config.toml
dataset = "photos of arthropod specimens (BIOSCAN-5M)"
loss = "mse"
encoder_arch = "vit"
encoder_activation = "gelu"
encoder_bias = "none"
encoder_inner_norm = false
encoder_patch_size = [8, 8]
encoder_width = 128
norm_pix_loss = false
epochs = 14.2
lr_schedule = "linear"
weight_decay = 0.03
Rows from block 10 of the encoder, named by matrix and row number. Rows with one number belong to one attention dimension. Each number is 128 + 32 x the weight over its row's rms, rounded and kept within 0 to 255. All counts start at 0. Numbers have three digits each. After the name is the row's rms in percent of the matrix's.
# q: attention query (encoder.blocks.10.attn.q.weight, 128x128), inputs 0-63
# k: attention key (encoder.blocks.10.attn.k.weight, 128x128), inputs 0-63
q.23 105:141104133159154167117110146116149083098093123133115155103117090128138155160112108174150142104112183113114204145064143105130060129163092170153143181116068118121086142102117081135152177153131139
q.24 097:113071095094159128125139173104086147061107130157128132072122202121128149093080186193155067163112094096108177107189140123162092146150129135065127155159096099113160107123194134086091161161115138
q.25 100:130092121102127171110125096126127101118103094146137123112170165125133070133139170187100112190170147157106151211123118148082155111165161127105107122197162124136169103160158116178103148129143172
q.26 092:170074136133104098047135108126148089165128130125197158145186123125087147127083088140167130105089129126092085111111115176168181127139137139156058105090078145120124156138064108138183121133155129
q.27 100:034137107074117178107169131129077106088121187172105101110104137177085121151118153162136079113112118096146096145142128097124162147131115135162120057139160062123122123087125172123147110119128162
q.28 102:103078080114086172100112104186108135147063079171136163094135079085167087086154075126156102127115128132110080178106097096152105126056090137176148125098194123150183090178109150135117119119135126
q.29 108:122145173141124051064120116148181135180116107154165129150128103125084161103088156118178096121153136097089169136114157075123081092138112183111143150148099063120116160132128140133081116122054161
q.30 103:127153099099148163134133143043165123130158096143134153135105113151120087118140104087130114088177097112082110073089115144068152145113135195120162167137152170122144111189171118110049149118130130
q.31 094:124134129076104125168115105169099109098085142140158109149084128088157115140182140155123078150143158123161186111131084052153085158145159171136103021131160151139149121087096104119171180074154138
q.32 085:124116079072178144086118178104122084093062118138144146089130112078133113088133140113162115162125178113072114122198114155164129114072153122159126127107086100056135136115135148163140096097132150
q.33 103:138139125153146159164155096100108133080101158167110165136110116139122116067168118180194126117120108133181116062147161102130146136113130149131046031153174101085158058109125126183155115101165170
q.34 092:127156179109161192088108102136126117157159162110051128123139095121185119124157109111108110094099147126138195144160099132150138146110130139077122070153168125103147175113201100152127167155114153
q.35 085:116164101084058182078126169184105152097146092160169139102158149115116164133148102135162119195048158106111103127117160143154167084064105125157119074120113128131169133153114125116136089142163139
q.36 101:132111104129193095101106153164089168074112189158130127119105128122133098080097114132128127113148138171162180174136149103104144136086081092118137125129074106113124072111139067089148055182170127
q.37 110:118124153161119140119149145185144107204128112183131094110168133106141048067171132150110111112132114095134196078169101139133128153061123119164140099139122086097167123136130115055126129117160127
q.38 105:151136154105141130088109180102083148085086097152141086151075129124119119112130112132130188136095120145086163165176173140066109078137114115117083130138141186158128145136140093192066096078123111
q.39 100:088132185157129115052142108107162116181109131136161097117135212067119170088117149182146143122125140134119161096098135169142152170163104162124181126153200099160106158125125220067134124190127157
q.40 091:164144114142106098072167120074130091125128139162165128110159124196111139142086196098162167138141115183154192156078156099148131154181112167192085143180154177114168160076156097091152075108151098
q.41 094:112069134173119075185151165095168138103130074138104133099153179099070104170132142110147170093131119142153120182124096088151092067215114088137115144133074140109122073102105103136077114109170125
q.42 097:069094116121158086115107128161175169137173149133143115046101083135130082113138120152112143080171093177167115143113139147184138155135118099059127106130085129119096132038093110134135086146121166
q.43 094:124190139080096104161141131112125109125134100098082137176112103152182157132101079139121189135075160106126157143097125108117103127127077146123122106137173096121101138124160076097167105164108087
q.44 110:135118117076099147090154161100071134092110118098090210121136174103160207145127117175128082168085124153124155152167101098168124063110127120084132146131100134102134143109163145211098099145116063
q.45 100:133152173119074065078151121176174141141090116186110068137095181157164106114161156151147132085141144142190149142098128140098077159115161142149093143146156093123190125122151164158188139134150174
q.46 102:142154112088095153156126118068157122152173168098131132111160108140104153149168168160112123116110152164103138146082130096123141120183081121079109113129050147090104159115108105129141163117150074
q.47 100:105132085187147124144103078101162126115178126123143162196172117106117179140102121133158179102131109085098045121068122103087111133080148111088176124141166131127157098113061159172115103080112140
q.48 104:089129163183141197121093136095124095117150130151107151129150065083065184111082073122094139129101113143111155096079142168194097097139137154159086180125128081086129123112119141098101145125122132
q.49 095:086171101173167118091106194157063135144128136145180139113133170140186146147142132101108107112155156123132090113040177194087152108199114182123129119121130154139155094145149138124173148140074178
q.50 097:143128121099083179124124066228171091125125169171116108116067096130127123137137045095151101192137083140137138177144130188137115136177084129147140108113188145097150151104176186084187107150102115
q.51 096:138171134144106148132111097170093095108172078122147107150095204188176073109118127075152138153150161102176093142172110142144112104126107137134085150149170123191063051143136163116086141100081085
q.52 100:130118080134122111083132065113080099152151083144130053118184103151120160099167129161156183115171126111134120046060183126091096148165132149104154133087144160116103051156184156135139114126151147
q.53 104:096100141102112130154072200155126130104080130155178172095130184119152122114119139137123117173112111129100174122133056130078128121101125126186146102114106109100164102187151100097127143156101137
q.54 105:094127204110144132163104080089157151069085153115154152137106130086107184120167113127128080179136095131093159131098152100140140129070164113141125171143153118111173119132174147112193118164164140
q.55 096:144071135123138113154084142116077135161125116157127073050099182165126149085177099168110133102118139127140105083146105184171126134130058158100107124168214098135155161137105182120127130142149092
q.56 098:152151127103138130141100143087119093165098103081178133063160094132108076141094123088086080089162152142155163090136106137065107185117127082166147137169099053130125118168117160113106089137157104
q.57 105:113057126138167165104099132108153139074097181128096126164125112090122159143186090175122189094117129251071139130105137113096111086134121163167144136150215148142127168134161100112147161089122141
q.58 097:159075131117192100128133119096124103117198137114080137121129106073187121071155094107174165124136121147133127142103150188083100101145091122105085105143076147141159132161124148155183102056173133
q.59 108:147191143103180153170132123106209166137114108122129015124088124138154162141139162121118120117143130157124135077122056094102098138148100156141181129157133147119121114066141141089098130147176190
q.60 098:149117140102157111125106173116106186144099063194140120123074135213135183151136084141148091156143100138150139106151111149177148167089141089134168097058105112094143172166144103143163161114136130
q.61 099:097121158151115076120081190101102099107140073164091178218114171070131136146084133095099151070100092162137106170157135121164148114124154149130080108107106161108155181154131117140136158116066123
q.62 115:087118087092121053137125167102133099103099163156108149133091170140156089101069114132119141189177119118132168118158127122120072087182154142135119117139108114150177050105108083113163100159120169
q.63 103:133125153106111083168094121142220106102092133143091099150112079172111099094148143182101085130180168107125117152135116138196149108143105161098126138145143163075089107086087192138130095094123202
q.64 098:161159156097107128155114181162140079143175122089131126128153096119136112150102141063045128154166153126099129138121120167090146116146193173097132085079115171135148167238115083117133136084094132
q.65 099:134129122125113166160159158073145129099102091140076119182143113144132085120134151091196145114115144144172116149125119136130165201137151111039105163081100160181158072141091122079122090111152142
q.66 106:095077111082142137125156147147086137145148100137107157137130057159145147131093111137177142099105085098104103126098112100125108162168137181079140118159107107090072062139141125106149111137065140
q.67 092:201097137147139095156142128144130131125172087063113136165105092109095107075129136124067136126111133123164114100114112127118169106170130137137155102076100167085154108106091118199063034114095134
q.68 104:080174121147137123070111117101089128104112020146118130143094141142118155068081164073189117178180075163126173108117077177125137108079132132158142150205125107150136161119104123161113104126132090
q.69 102:052178174128146092071166100201146133113093147095183111130121098154151108176158147060109100089117175116146131139135177148110129118152117125173160128096098111136099138152128105101149163149146099
q.70 095:157144179125145059116192143143157151112091115111103158194202080113199131105115085117111132119140133132109162137096110124163156129101114187121097186103135102144078078131081067150121123121110084
q.71 106:131185118139107126106107117127135183138143148106108072097070130134204136082163126130130176155119129117159051109064082143086115091141141108068092079140108132100217135124111062107146099156165141
q.72 102:104190102134187085090122124096151139144100190093121148150149170163108153109126111150110126099124139099187185151120127189169130097144137103129122172198159195091076151139118114098117078139114155
q.73 097:183166105105178091124137097083116093108160146169158090150097138108141157087182132165141104101134103118082164147097152040184152183134131144175159141152100090127055110098124064120176070072157173
q.74 111:126144112201092201138147120154144151130087146133105112151188132095112125158096171093126119152114166180170171137067133112089207112091083089175121100095140135163140134160137160150137160142126081
q.75 095:136148113112099089057122083137055075090145155125130152160137162153133143099157166089128116157167132116107121118129189178149158101140122114175083087144049116074152134162148139117125135147136129
q.76 102:176145106167171098118191127107059158161137110103120115136169104143151149138136106116076151120119128113109195152049150093136151184116150068191095126083162107161127078131108089119126119158107128
q.77 094:105134166123117177179107132085155157103132198116137111083095154085102164086090123138093120106167128132097055099113170127108098143114153167131125079059166149124184098083143110105102116134172145
q.78 100:098084204149120107137110210117131082165112133200132177139131146098134086128120152108117166119122170145089175088144092138138137158158158142138151151089165093092122180108126128097121151135152163
q.79 101:175112073121126114152151075150120085161152148162097136138102115140162122138116107095108152164140142103063111044155163155166148144126067153105200153130145127141197191111128119188116135112163134
q.80 104:106058137116161086143120155142116131141163145104128128123156152207099056136140113139125155156134100098110137166082191129150094053145164169090111153145108148053117122123095119146140118099084097
q.81 098:152110123103128126105116219159151103183106090166086099201119145162160060141114083169120113128165145145175126092127121142157153156092158173136136147127149111109128134158175136196072165196079146
q.82 098:091116142140095157108172119090105210124071111161202127118118131150172121137156065126151111076147040139098156077137146153139147150185191127140140169143123154131134157133164077146131157055115112
q.83 105:189137117119125105150136148102074134160114135145170126111137181103152160173129109130174118142079160063155112053232128152169106163101103122068125115131119102122092124110157132073128126074100147
q.84 110:136135106160109126094098098116153069173115183103172122215113210129097099150104133134120134081158096145127127093113100135138105121099097153129171098137180141141142229128160151115132100075178115
q.85 099:119082109100143163051144108108076158069099138092200149116130098125138087112128068140183046125175136172166115107147092092129121137112122182148139125083092103139084125144123170101131120047138105
q.86 099:141109133123109148122153176097150096147120139137088102132066162152113120153175152144106125164110129131175159125107135112109097098132086095093159123165111119190175161161113174066101124126125104
q.87 093:043137109158162159132127094140163121129212052103091180129096138087108095083108134149151170121131107150103138100128120163187136134131183076162148065170125151113148176145102106143126135152155128
q.88 104:109155147085098150078085092165152150083142079110075109114135182105085113149158150144175140140118157168159130127183137095153091146125133116160135117153081156164139116082147126132076073089049087
q.89 100:158100156160097140177098115167110123141083127107118178173147116168128175127136089175091123177159190106116140124090069129059110115146168069078120087151123103108102105143078136159133173117097119
q.90 093:187115102112163134146088116108094103097154126156105220162156139145197166131080116136153144129138105111139134174156188118163162169173135136160172136134112141200127085112133139106139162107089118
q.91 105:112144110122127081074125102117151167081147169146117112114185124128176164117172105129116157136189089128122216156114092173117196144192113083185087089168102164127136071143142135054167103156088151
q.92 092:091127097146172155095093099087171108117141138104122129097108074144139133171186110126179160146063109115085190136100169176069120094120160137097112051154161142097102099153100134137094157159124172
q.93 103:182110091082118139153123076074125130121145139219078174093153169061142119179162057170077154183080149125142162114124113150146165141162140151116169116137144126143127128101147152173174135193108113
q.94 100:141085158177139100144084165179122096093117129084116115102136101110106123117142130141164139157106104121145152096151162116173107096128156148099165071117211119126124157135064099152094143190125102
q.95 094:129140214118134092145142136082099110107083179125171099127107109129128138131166164137114148172189118182093182168126148133147148116154153184148146133079190123097135140135140084174158162155119123
q.96 105:080100096101148128063104134083114110153128171093100091131098112134114093185161065155159150101122146078081136142120140111131131170067171162154138142109092129095129141110120121135070117142144126
q.97 099:125134143115124147155183170126126091117098067090075142093123120127155108161117125144091079225113129115130128171113121144103101104130098048082111129107112085130151159166141077153074150136149105
q.98 098:136197120163122156112085114106081125133198138086095127130128078169159186136114144143079126114164229133153104133070118135167071153118163168141133046110128137114156170117080139109083137166144093
q.99 102:152117141155074163146150097148120116110148093066085096078099149153127132181135144106090160120111160150084170126149089162124128133111083173179076104090110161144167099164206099129120107197158080
q.100 102:143075111131132098160112127130037094190123117077099106149061112121129159168093118163153159099125124119025158134107072065127095175137168140141115079149105156078132151079166145146146141155051128
q.101 113:163149166125179142155094133128134137097162104148104078123105127196090129089125173117186156111100147133162138111110151104140077107105137159166118182123143190142139092163131216156102043096120066
q.102 095:172095084121082154189109153091133090094114107124133123093123084147107099101104091066079114065154178126180123130162096103082139061144171109101116165150133098134113111088134161119073101108159159
q.103 096:102130193126129097052138175118137144133145099184191106111141137129169187111144101104095105170122148116205098165143108164092060105148095134127068176140150149134134124141141091113079188119149113
q.104 102:130088173147092158191125158144136167126043155109104153142121080094104101132154134095134161123167091182159100185130179140136156125118119117054093134135067138130123111148126105091130073156088143
q.105 095:139127122146083116164093130101154136115138084161124179151135130132129144177141056146140177134103128185055107094159091127108133169146121040122095115122091112174113161078100133146107183090088117
q.106 111:174146137148144146097150173120163167159138092172187150126093094104129126155152175088151126129120090086142108158089083147125101167099094156203185123102150107161101161090129165125173142133194119
q.107 097:116078123163148144145188086146194104212077143140099103090131150165110085194145087119103115191104111126155063078150144137116129112177119114160115081172146083135166148155114089142041161146174105
q.108 097:176138137093120116096165150069123117143133190115064103181153179082160181110118172120187156111138139133137105100106135167181136086148113139130142128101092166136144174140105170125084104096078122
q.109 096:121117070134149073082119130160081165162149149070121180085105067127152121147143148114109119149118124127076108114077179152134085114177100176127138136143114100105145113126137123083102072111111163
q.110 096:134142136099081111181089167132113195133103153136095186134168115118116123206177111140177086087107149155129156097129103116120166172101138127184177128076112198135157124194086093174093114128132112
q.111 105:136121127160123112148172087135114195138126166122105112069126120097164154177125161105133125150087139215216106140109150110117132134110122132161151163148132156096143132123058104151087112153110150
q.112 109:093136081124173094111149171144179108151075161127113144116127066159127161112125111144113126130141123086133077139094150074078150147136107135087190208081136145095132185134130096176183136110142088
q.113 100:174142119071103136189117092121164089147076068079144144149115139119179129107106102077141140197141154106167082061161090082133149100052146129157134157188113171148109152101158139090142144100104102
q.114 099:093117101144093132124175169106168148179100072079078146061076087097138116130125117194113104150108083146115146124143087128162092148088163183115083117074169177056146115098113124122102125173161114
q.115 097:153172105151148137120116121138171167064164087133059079135170099119116083173106135170104087161234143130108129121112135151128105103216083145132151151134103157117128144174128097082059093118129159
q.116 102:153139183131105142089141202135162167055069109159095163128161105105096141089128102051097141063142162151175117158147084117113093124091121095144195169075066141120123130149093086115108162139115122
q.117 096:115160148185094141180055146141065087182132132198102141136179155113078151072150161139077111095132141133148169131147119106162175113109089109149095129142134165161097120159101139156188150138102117
q.118 100:122147106138105103124123170120131143150169153162176117118160128144070144138099110143091180120136147143162134162133152111094100115144102086085129089104121168161102129108097089179140116158170168
q.119 094:048185127120132132122123097149062118139098126097140144163171107124102136146158140161159149091235106092107133115042095174141119086138129160119096140163106161124075118160079117179158104122138155
k.23 093:125131103091083090156141075133091136070096064150200153114144065159097101112152145114121176146139074105111146099143137136101148087114204158189103165139126145119114070123110118099114148148100110
k.24 105:175103144153086120149070148119157098166084112089117111125143171108159149169150115126129144118148136184145111127193180141132186131134108106141120147095163136094168094108142126156111151155121127
k.25 103:121132153168125171129059117108145110185136164137153180107166114148093090159143141073120113089135084152075100197155132107183186115183090138103088132126117136143104106078135162164090145159160066
k.26 095:063135146059133104127108091133064071115078161116117154123155087187123148103107103128108151122120158150178131109154163070102148132119119104135195157083104142130044125152147136205120132104152118
k.27 092:111105108087102122113101164169138089184144165115103153171096195126163109199162083078171140149123129120134073113093112117093121120151195155103129104129152159130145142109143141089138132168212142
k.28 100:072104138126126143148114136104092099097131145153137140180125123073071176074133106141218134137061097142104058144062186123102118062128129107157171150160111118101130131109098127102101079102130061
k.29 103:143110077139133131117131123075119127147121105069138125159086114141121132078148151153169126117151145099060131082088164083133145132127178123092076150142102135099083154134107119123112116098139141
k.30 108:114089083168138113122127142143147123080112078156087100121067145072124172204155127138169137154162125092147105081107121094072115104099161137130114132102116122118068161155085128143095083154154123
k.31 101:130106099068110129116125141112165149187141118158125113111144144200036110088187145133086160070118115156101158126183102167088147117120155070106122100162127114150153103111106165129128131184107117
k.32 094:097135108168131151176110159037149168105111085170102111169105133216130133179098083085085102101149134119144104142124143142149114121104123151159194074131075137098124126135199072172128105144167143
k.33 105:141128132123112077115128100107125138110109114108102110088102173114134085099179166103092069087184132139130137145109153104094100110108110184125136117148128164168170112103125166185164062137119129
k.34 102:146160086102150127099106161147101130121104156138105186105071126159201088136098081184163121197139100184105110095148114109131128100122151179181089108142126177138173105118152136162146112119129109
k.35 112:166151133165193163109071142107135118107159102133099151111141040122170099147141135109192178167159065122123091115137129106099096103135100096106108117176072116105152114172157198132219118126119162
k.36 119:182185082185132118152195107065149129202114171085155114159143158124124124145176102158116116160132173075105150165111093133061099145145138103191142131164143116128143125115127129113114071119136137
k.37 100:162136097166164121145162107087118047126148140120118145136152109159044177086071149153157098157135157127125095122154167098163119102159125127142135124133132102099171114106121141148078178150091138
k.38 097:189081171161096085139169166124094124086095062084076141117096066134113129081104143149118106124111149103174166132144085150143140101132203160147141142114163107049153070147153109174104144156102165
k.39 102:082119131096116144144168138096152117111087118120116115092143147165124147176139113050116117157167107159177120104092150116161121129177136123161099074114086087103129090163085117098082110091088135
k.40 101:086101111142180180095141110021160086146126201171100131171158129148105100086183106161132118099131092116120132094148141174117087101174155122125172101088094123092103142079143150143143122115154130
k.41 107:085136163175138128152121103149138141093161102143203100117132090117139131145119147115057122050095083177130171088083145111159113110154173100175121119155113132130176087115130034113151155094096160
k.42 114:097131106134118155159156167120140096144142103158143099187199172112137148070126149148121156083067109148091120143117113214193202147125115142146103142126170093137113089153143081141092167132118126
k.43 101:116120113127166100146197236148151151165149103153094150092155162108174105098115160052152134190113125109109167132149144159130167142095135217133140138117079139137139118201087112148158141086103139
k.44 086:087154136125115194167143145189148138162164076117129138052113110179109089145107080107129154132106155064128092092147109121170120125127191146164068183129148156126126141153130137097130114177111109
k.45 111:129134111083084163091099178112114108131161169121134079128138151123078175161156077141190125094150097109172178161103189134048099124144102101073111153085113122074081111103160148103141163111145129
k.46 096:153117180131168093090145049096151124138216207135098152123106086100140147137157119124127149038151143143154151163114129110151101094142104139083140149113149098173084174077115152142067135108126077
k.47 095:108142142199184115091167147170169141203106110163157185096163101111153141146172101169084123112132166097148094164142112166099084115108161135166107130124180167104198164139164080093133087176128056
k.48 104:100172157089180093135187165194137134129058160109092102147137181093110139113105067120178176148147132153159114136115078168120156132113160107060110127166139124169147164129185140140090095158158092
k.49 100:105107134120114122079119145149088127064144096116135147129126121186101151197173090161081136161073064127166141105165131131142130148150111151083081128177098095151112113163111107149087102194125114
k.50 104:132071103153110139147150127148186122125132143110088119140158087124122107117154108178089047101107083145097146116115137149149075116119166135118103145089138157115126128133130124094138113137142105
k.51 101:146120206123100118094076171110153158112177143177050140122092113147124130120149154163101101171121168120087163091117162103106159070160177188074122107077080137135127133120129089081159156140116121
k.52 097:123056118126154103067130113139085068138145120188162149115146160094173060136086152127153199118140121125108100118110154140138125158137082086108152132185089170170156138172152165164173139140172116
k.53 093:168125093086147117071160175102156175148096157110153087157114156082107114102156121154080142107160180169173165145187087092070108182115158169147145088162149158113114130205134164134093179137090098
k.54 088:143145068125090114127151143115172145145164086142153168124138120177070145164112134151194097150155112113169097133103142113091193155091180133149164055090110124134150188163131137138135113105174148
k.55 111:147077144091062099143066141081109150181141105161112090107148106089153131135098105107103130201156157151086099108145116187107192146134097102158118128124146084098143146057221095121134112120139130
k.56 103:120118107140164155120120146116134153180104145169097228073111127155130132094113062075159111125139159110070142144107173054125150107127135136116109189147132059154116134140182069115132097134151146
k.57 096:162139080124134158136111110077139094122116144143118153134188130184120133183142122146148094121121174074105169132118143079072145147146153133073107184171095106152179152131125151102130082174187137
k.58 096:088114132156067104117118134059101118176104146166114120121118142094108124161068082151102121169101117113134134053171125118142068095106164141098120100155087110131155153106149063101166149126131132
k.59 097:104197097162099069169095152168132137074118159130094089109068153086151202098149172157103119110126134102174143148158122131177179158113129105147160114138132098114137114119140178171047172142086102
k.60 098:119111067115122170140137137108133101131149178145108094163122091079104064113124165066097136081076094151135092190131146080137112163073185079134108206162205119122138063141138132151120100166162058
k.61 101:131120113172102122084085117115163132095079079134146090183108121128144134157103144151132055151137136120090162146159089080083108138119165057177070103141086127140110126179120068122139160152114062
k.62 093:187118133106182101058159111139164172134107157146122156176094057147086081133152088162167134178151137110087141070122173121154084214132167109163144126130182151123135112179131116124153167121124172
k.63 095:121163202140143120082119079165141126153129174195083171104129155086151136102084132194082133179150176115184108145122150076180151078111161126140174087098106088096124084191127121142122124118139094
k.64 095:117118140119120181101146159116152144153045109117120128139125108158120191085088078061141145153146106123134138160242157112122143091149076114136182104116104078177127119093133122143154164083120083
k.65 090:119122125116164101123098094168033143154155133100121133149182121112140152131184116090110128105067105127070135097089154093120163155086097137120156081120112118140146074059095139070105127165099139
k.66 100:164107143164112098167064135070102181130084131195155148095104099118025133162144170104114113105124141111129145100129096142147095116143159128203084080107159114167141142133130087090137122123153135
k.67 104:106138109201089096093077192083153137099103099146147154025147167162126143142152107114126033141153178086127139101094146142154167143118113106178101148117146117096108122198089166094147121075083144
k.68 095:078138124132136078105146182162135096109103181154130120104130210145181151103123143141151118087147118184128075078164168143025105188102162121156118123110090159176165150112116144109132149110126083
k.69 095:096112153155091142163158190154132137051117059090111127123132151087139107164094145095088147135170144117086098171083205121170110116117080089165074087102134160086150160072152154122113082142128155
k.70 108:131177137148134080132086084124173102118101149131173145134095175152150134157147148165077128092161173175162117111142136152178128110111124140096086135115166117135115140089112125176173197106141103
k.71 107:108199118108149192178117119156138154185082101080134111167028085120110116173121102172136132083111094132145115101095073102076093117090137147096120145093115126121086149111197131144152114139117111
k.72 106:129115127083097119088118107074192215056151124145129149128162086070066176134119093113121095173136112090124158070218164129114134163158144160164111076131116133103131171119140122116136179102138138
k.73 111:125160101139160112076124150131151119140125136167122122177150118116102098124204128058112155103181117174157147115143143099119118129119159097145063157153176061172148076099154133181089140095154123
k.74 104:081130111124121120157151082107118184077101088243153112167130204119117123135096074107063127108065154194132116167074172141083181137166137132131180102073121114143115130113113112092086130166137064
k.75 097:110118120118149168153133173133166099137124125088133152099105180091072123148131064131144101124159134143128115117103179138083142087129143169069072151079066114098092150117151115103135120186133098
k.76 098:075160165120114095154111139145163088138163088116149167164189094151149083097103071125136124127112144065165149130144103119158147210127161125104125126091134091155167168127145125140133139078119034
k.77 095:109167166131057088164140134120179084119085130093136164179074136123139090184134188141139118138075088073133104105124067090103188098143081105102109173103125144161083111065152133110096122107105083
k.78 096:143101104160084175150096135134122117102151160061123157134128158129202156102134101198092178143106123130129140072099134160144088138114122120119109106158180121104095153107137105161094131147139146
k.79 096:127158132206164110092159074173136165118102157195101189127099083150082126129110113132083071123126101152131132097096156152116173128082122123101127149108147082110179156093155118072094107119093150
k.80 101:096126201082186102097161144156156182129147127199158155097124090071185149112084172129137143155121126072127120130185097135094088102145107190129105126180075139152148106099150164128103135075118146
k.81 103:167118143158079090123101225169096092099102140125094130077119166089117112188136103136129181082159153170177126107148124147130122134123115135119109070113136088118126144094063202147111135137125080
k.82 096:087184078063137144156129129121114164195030080108159188178159171079124134130049164079097118103113171109129152093120164105157109147122127162148072137155162156137121155131162112104124120166109109
k.83 094:165165145163175117070096121141094121116084129066119162116118156108062153200115152116142179173106086105099104121151136116144109151197171081158153136094060190108088117131156096143128119093119124
k.84 109:133119151149095122112170130166139107130188131135224155103156146155145068079165176130130112072136110111120119117118101132142131085166093147179094097161182105104133127127148128165101107150176111
k.85 107:126163174164169145081102099073171115076115142223125122153134128125102093137171071141165117156093103109139094157106155190103123133094100115183123123083128143119175162146156114135067096192091098
k.86 094:084140128111177087125121164130121101157096144145109131087156126110147140118146128191106094068119125193128084168162198126088131110102160142177137100118130102170151124159200115163181125080116117
k.87 100:160119146148090190134073067167104137101142118163129161164124099148167073139125113163129117162112143089103151147084116142176065196150134117118127191101098062146117143135133101139092129121158192
k.88 103:175102181153084115084151143093124059074177130111113125155150088099110082124103102177160140113130174150132155145095100141073104141122102153088150179141144132114181146142054113154112064127139087
k.89 086:075109069087167129111149106128160097115165104117122130138201106050099172117177102048156115123153096105112171108126113122146074165098079154132099129071197087139055111090083154131166159123088076
k.90 101:158167159130158186094103073157105193087137109108125148176135097177119124140114128120148116088103133091103099087142077090130138125189105100099140127175173163148145134147143183072134116130094122
k.91 102:137124130139195140099155118148104087129130146190109145134107090139151141093146153163122169184126195128129129108106079075182110123091164160140050122124142135085092147170052087123181139155120094
k.92 109:078149069150150108134164112122159142131139172078127119127141086069109100160100160165122152135108151048135148122075146150069128141147107173172139152177203089138155078092142134165142164116143134
k.93 100:119065118114162147138095104113141119124099088112156185164147162102099087160087151093155180110098149077107097154114136090199154114106177144156101140019173086132175152163101148155140119115076055
k.94 096:083132113128108113101115186025175159146112152088099157114120155138170180067162157098103146117084174127127147186119125132188124145116122125116111186143158165138136156121134086126123087124122160
k.95 091:125175113119125090131151168079134127113171100119170112169122140094100129131093105192201116095128148098145133170155134141161129191112154109105133174157149097124125150139116164129076132142136127
k.96 101:171121090155137133157133101133109173103090172143132134131094142092047167102157121162096136104155152028145130139046144100200148099131163151154115114149096117129123117170137164137101095140127137
k.97 104:079080155113167116153124101106128098136151106131146085120158117137097165127148098162131175145129090130060158142182065128125146081095210089110095158112145158103083118142175106138113133121127151
k.98 098:165115123140129160150110172173135141125153152111085102089150111070135119160125138153097106158144135136112143133162154081196189149178082155082137066061115103157155187127052137137148084089078080
k.99 092:135158112185150131124137112092121121114153124173065067173107176135109107152169076120130123156142137153139168219149141105088132104059130077127170127134189120083140167155103151158184133108184122
k.100 107:109147144113141127082107106129132102140142089124083109117135078112169156130155111181164124175159134113189118188136159182119099060146170132137124156199170099176076105111142121131173119149130122
k.101 099:120110151161134118150156141131139162139166102082092138138146115153147144103119143128073119113146121134099090147136067099131168087149084122095163096142169124133119108111184164126179126151126144
k.102 091:113147114157144134150077151141139136163146110054135133139118108112174089120143147162109114081099120092072209090062134150069110107155127117126116117087166153146182100137110124059126086157163184
k.103 093:138157131127125096093093083094137182157138182175169077121133136186141180113126107126138116125159131168075102084150116192139073099120144161143173123195096141164118091143159124110102135179152177
k.104 097:106123080142217125139114108101078160072101067160118088076108096085129163080159139133104115148157140094160110173204116100118161108139125151159111161116106084126151133131140098138132157065127104
k.105 102:131129095180114145062150158134161158162123134117161150149129103073222119134121147133158163098119152124221158042135152124103135135142126133150103132139043111158138170201119152144158115134120119
k.106 110:111125080115126118133127089113102136130172135108126138120089064112151081065087146125112141154142148226171200134191151116099065171152068116129147178167126084111120092126090117101179134139156141
k.107 099:080203146122151090078151136124067114123160138167160098102112182108130094160138100067115030168088149123114136184119168158194161099116097198121084142137127159143150135068105119111134075146147092
k.108 098:121158164133101130128129121144100128110114114138054159102091201134115092126124134127128178153153107144144125193083199129096145131173102105154120128148166117093130097146173119108088111169105131
k.109 102:123156127103145116112147130119187091094104104126126123162106209103104139158133135114129125105086093135079186094203167118102131118116111166135104103085137149068154176118113115107165121152083104
k.110 101:113046120098120139134161143179137141106174119154147146222135119132092120159139155106112142120104111099193169097156124172125136048149137151139088126157139078075126119093133093139151145140139143
k.111 104:124085161122076146190116115084100153168154120119106131077106101175100111109130125147134111162118099102165096158136150212091170153142095125139100186116155085107090153139156188137102171119149138
k.112 095:117101131125147148147067126173106129090150106151138139159107094192081181152173109160050137147108118148135103105139160119084136133139058101115130111137118088133124139104169108151176062158128114
k.113 101:159196121171116136148115127098145100134158155145094111127113150169136126115139119118105143161139174151218155158109134083172161144110115184178124112100133084117116114077144116051067085136125135
k.114 106:128182114142132173127110135152150139145100125046199175093107187109100122163102160125132130131182147129164109212131182097141119090112113182161185142128136130127143122149112149140101138173160144
k.115 095:168118098149107144097121035061083151112120129117150128148136183161117090141089088065145168092173090144073147076162124109146127136146119177191180100119134152094159112105108138141087138150160178
k.116 096:149128148131140161134139073178132127133092103106154081101135089134103078157179132082121151152148177095120112141172140117098106101161124130171128130149138098112130164119075151140139192119094145
k.117 111:102172119096142082140127130095120184053063074073143122142163117112102129111101153125124147133088124094098162140184093118174131133149112128128110154102060117123122134137159155122111123144178160
k.118 106:135098111151097128142151099096089150147096103121126171108132189106171075077123083116132151146172132145137190061180095131138201154132078150101079024115159167132205121098158159093127108155158159
k.119 098:174103120141166098195108152137155112150114146173108124128147128084119102167154127075098064150155184143116125103180125123168112155096127163082191120095098165112126093172100177153143148106106116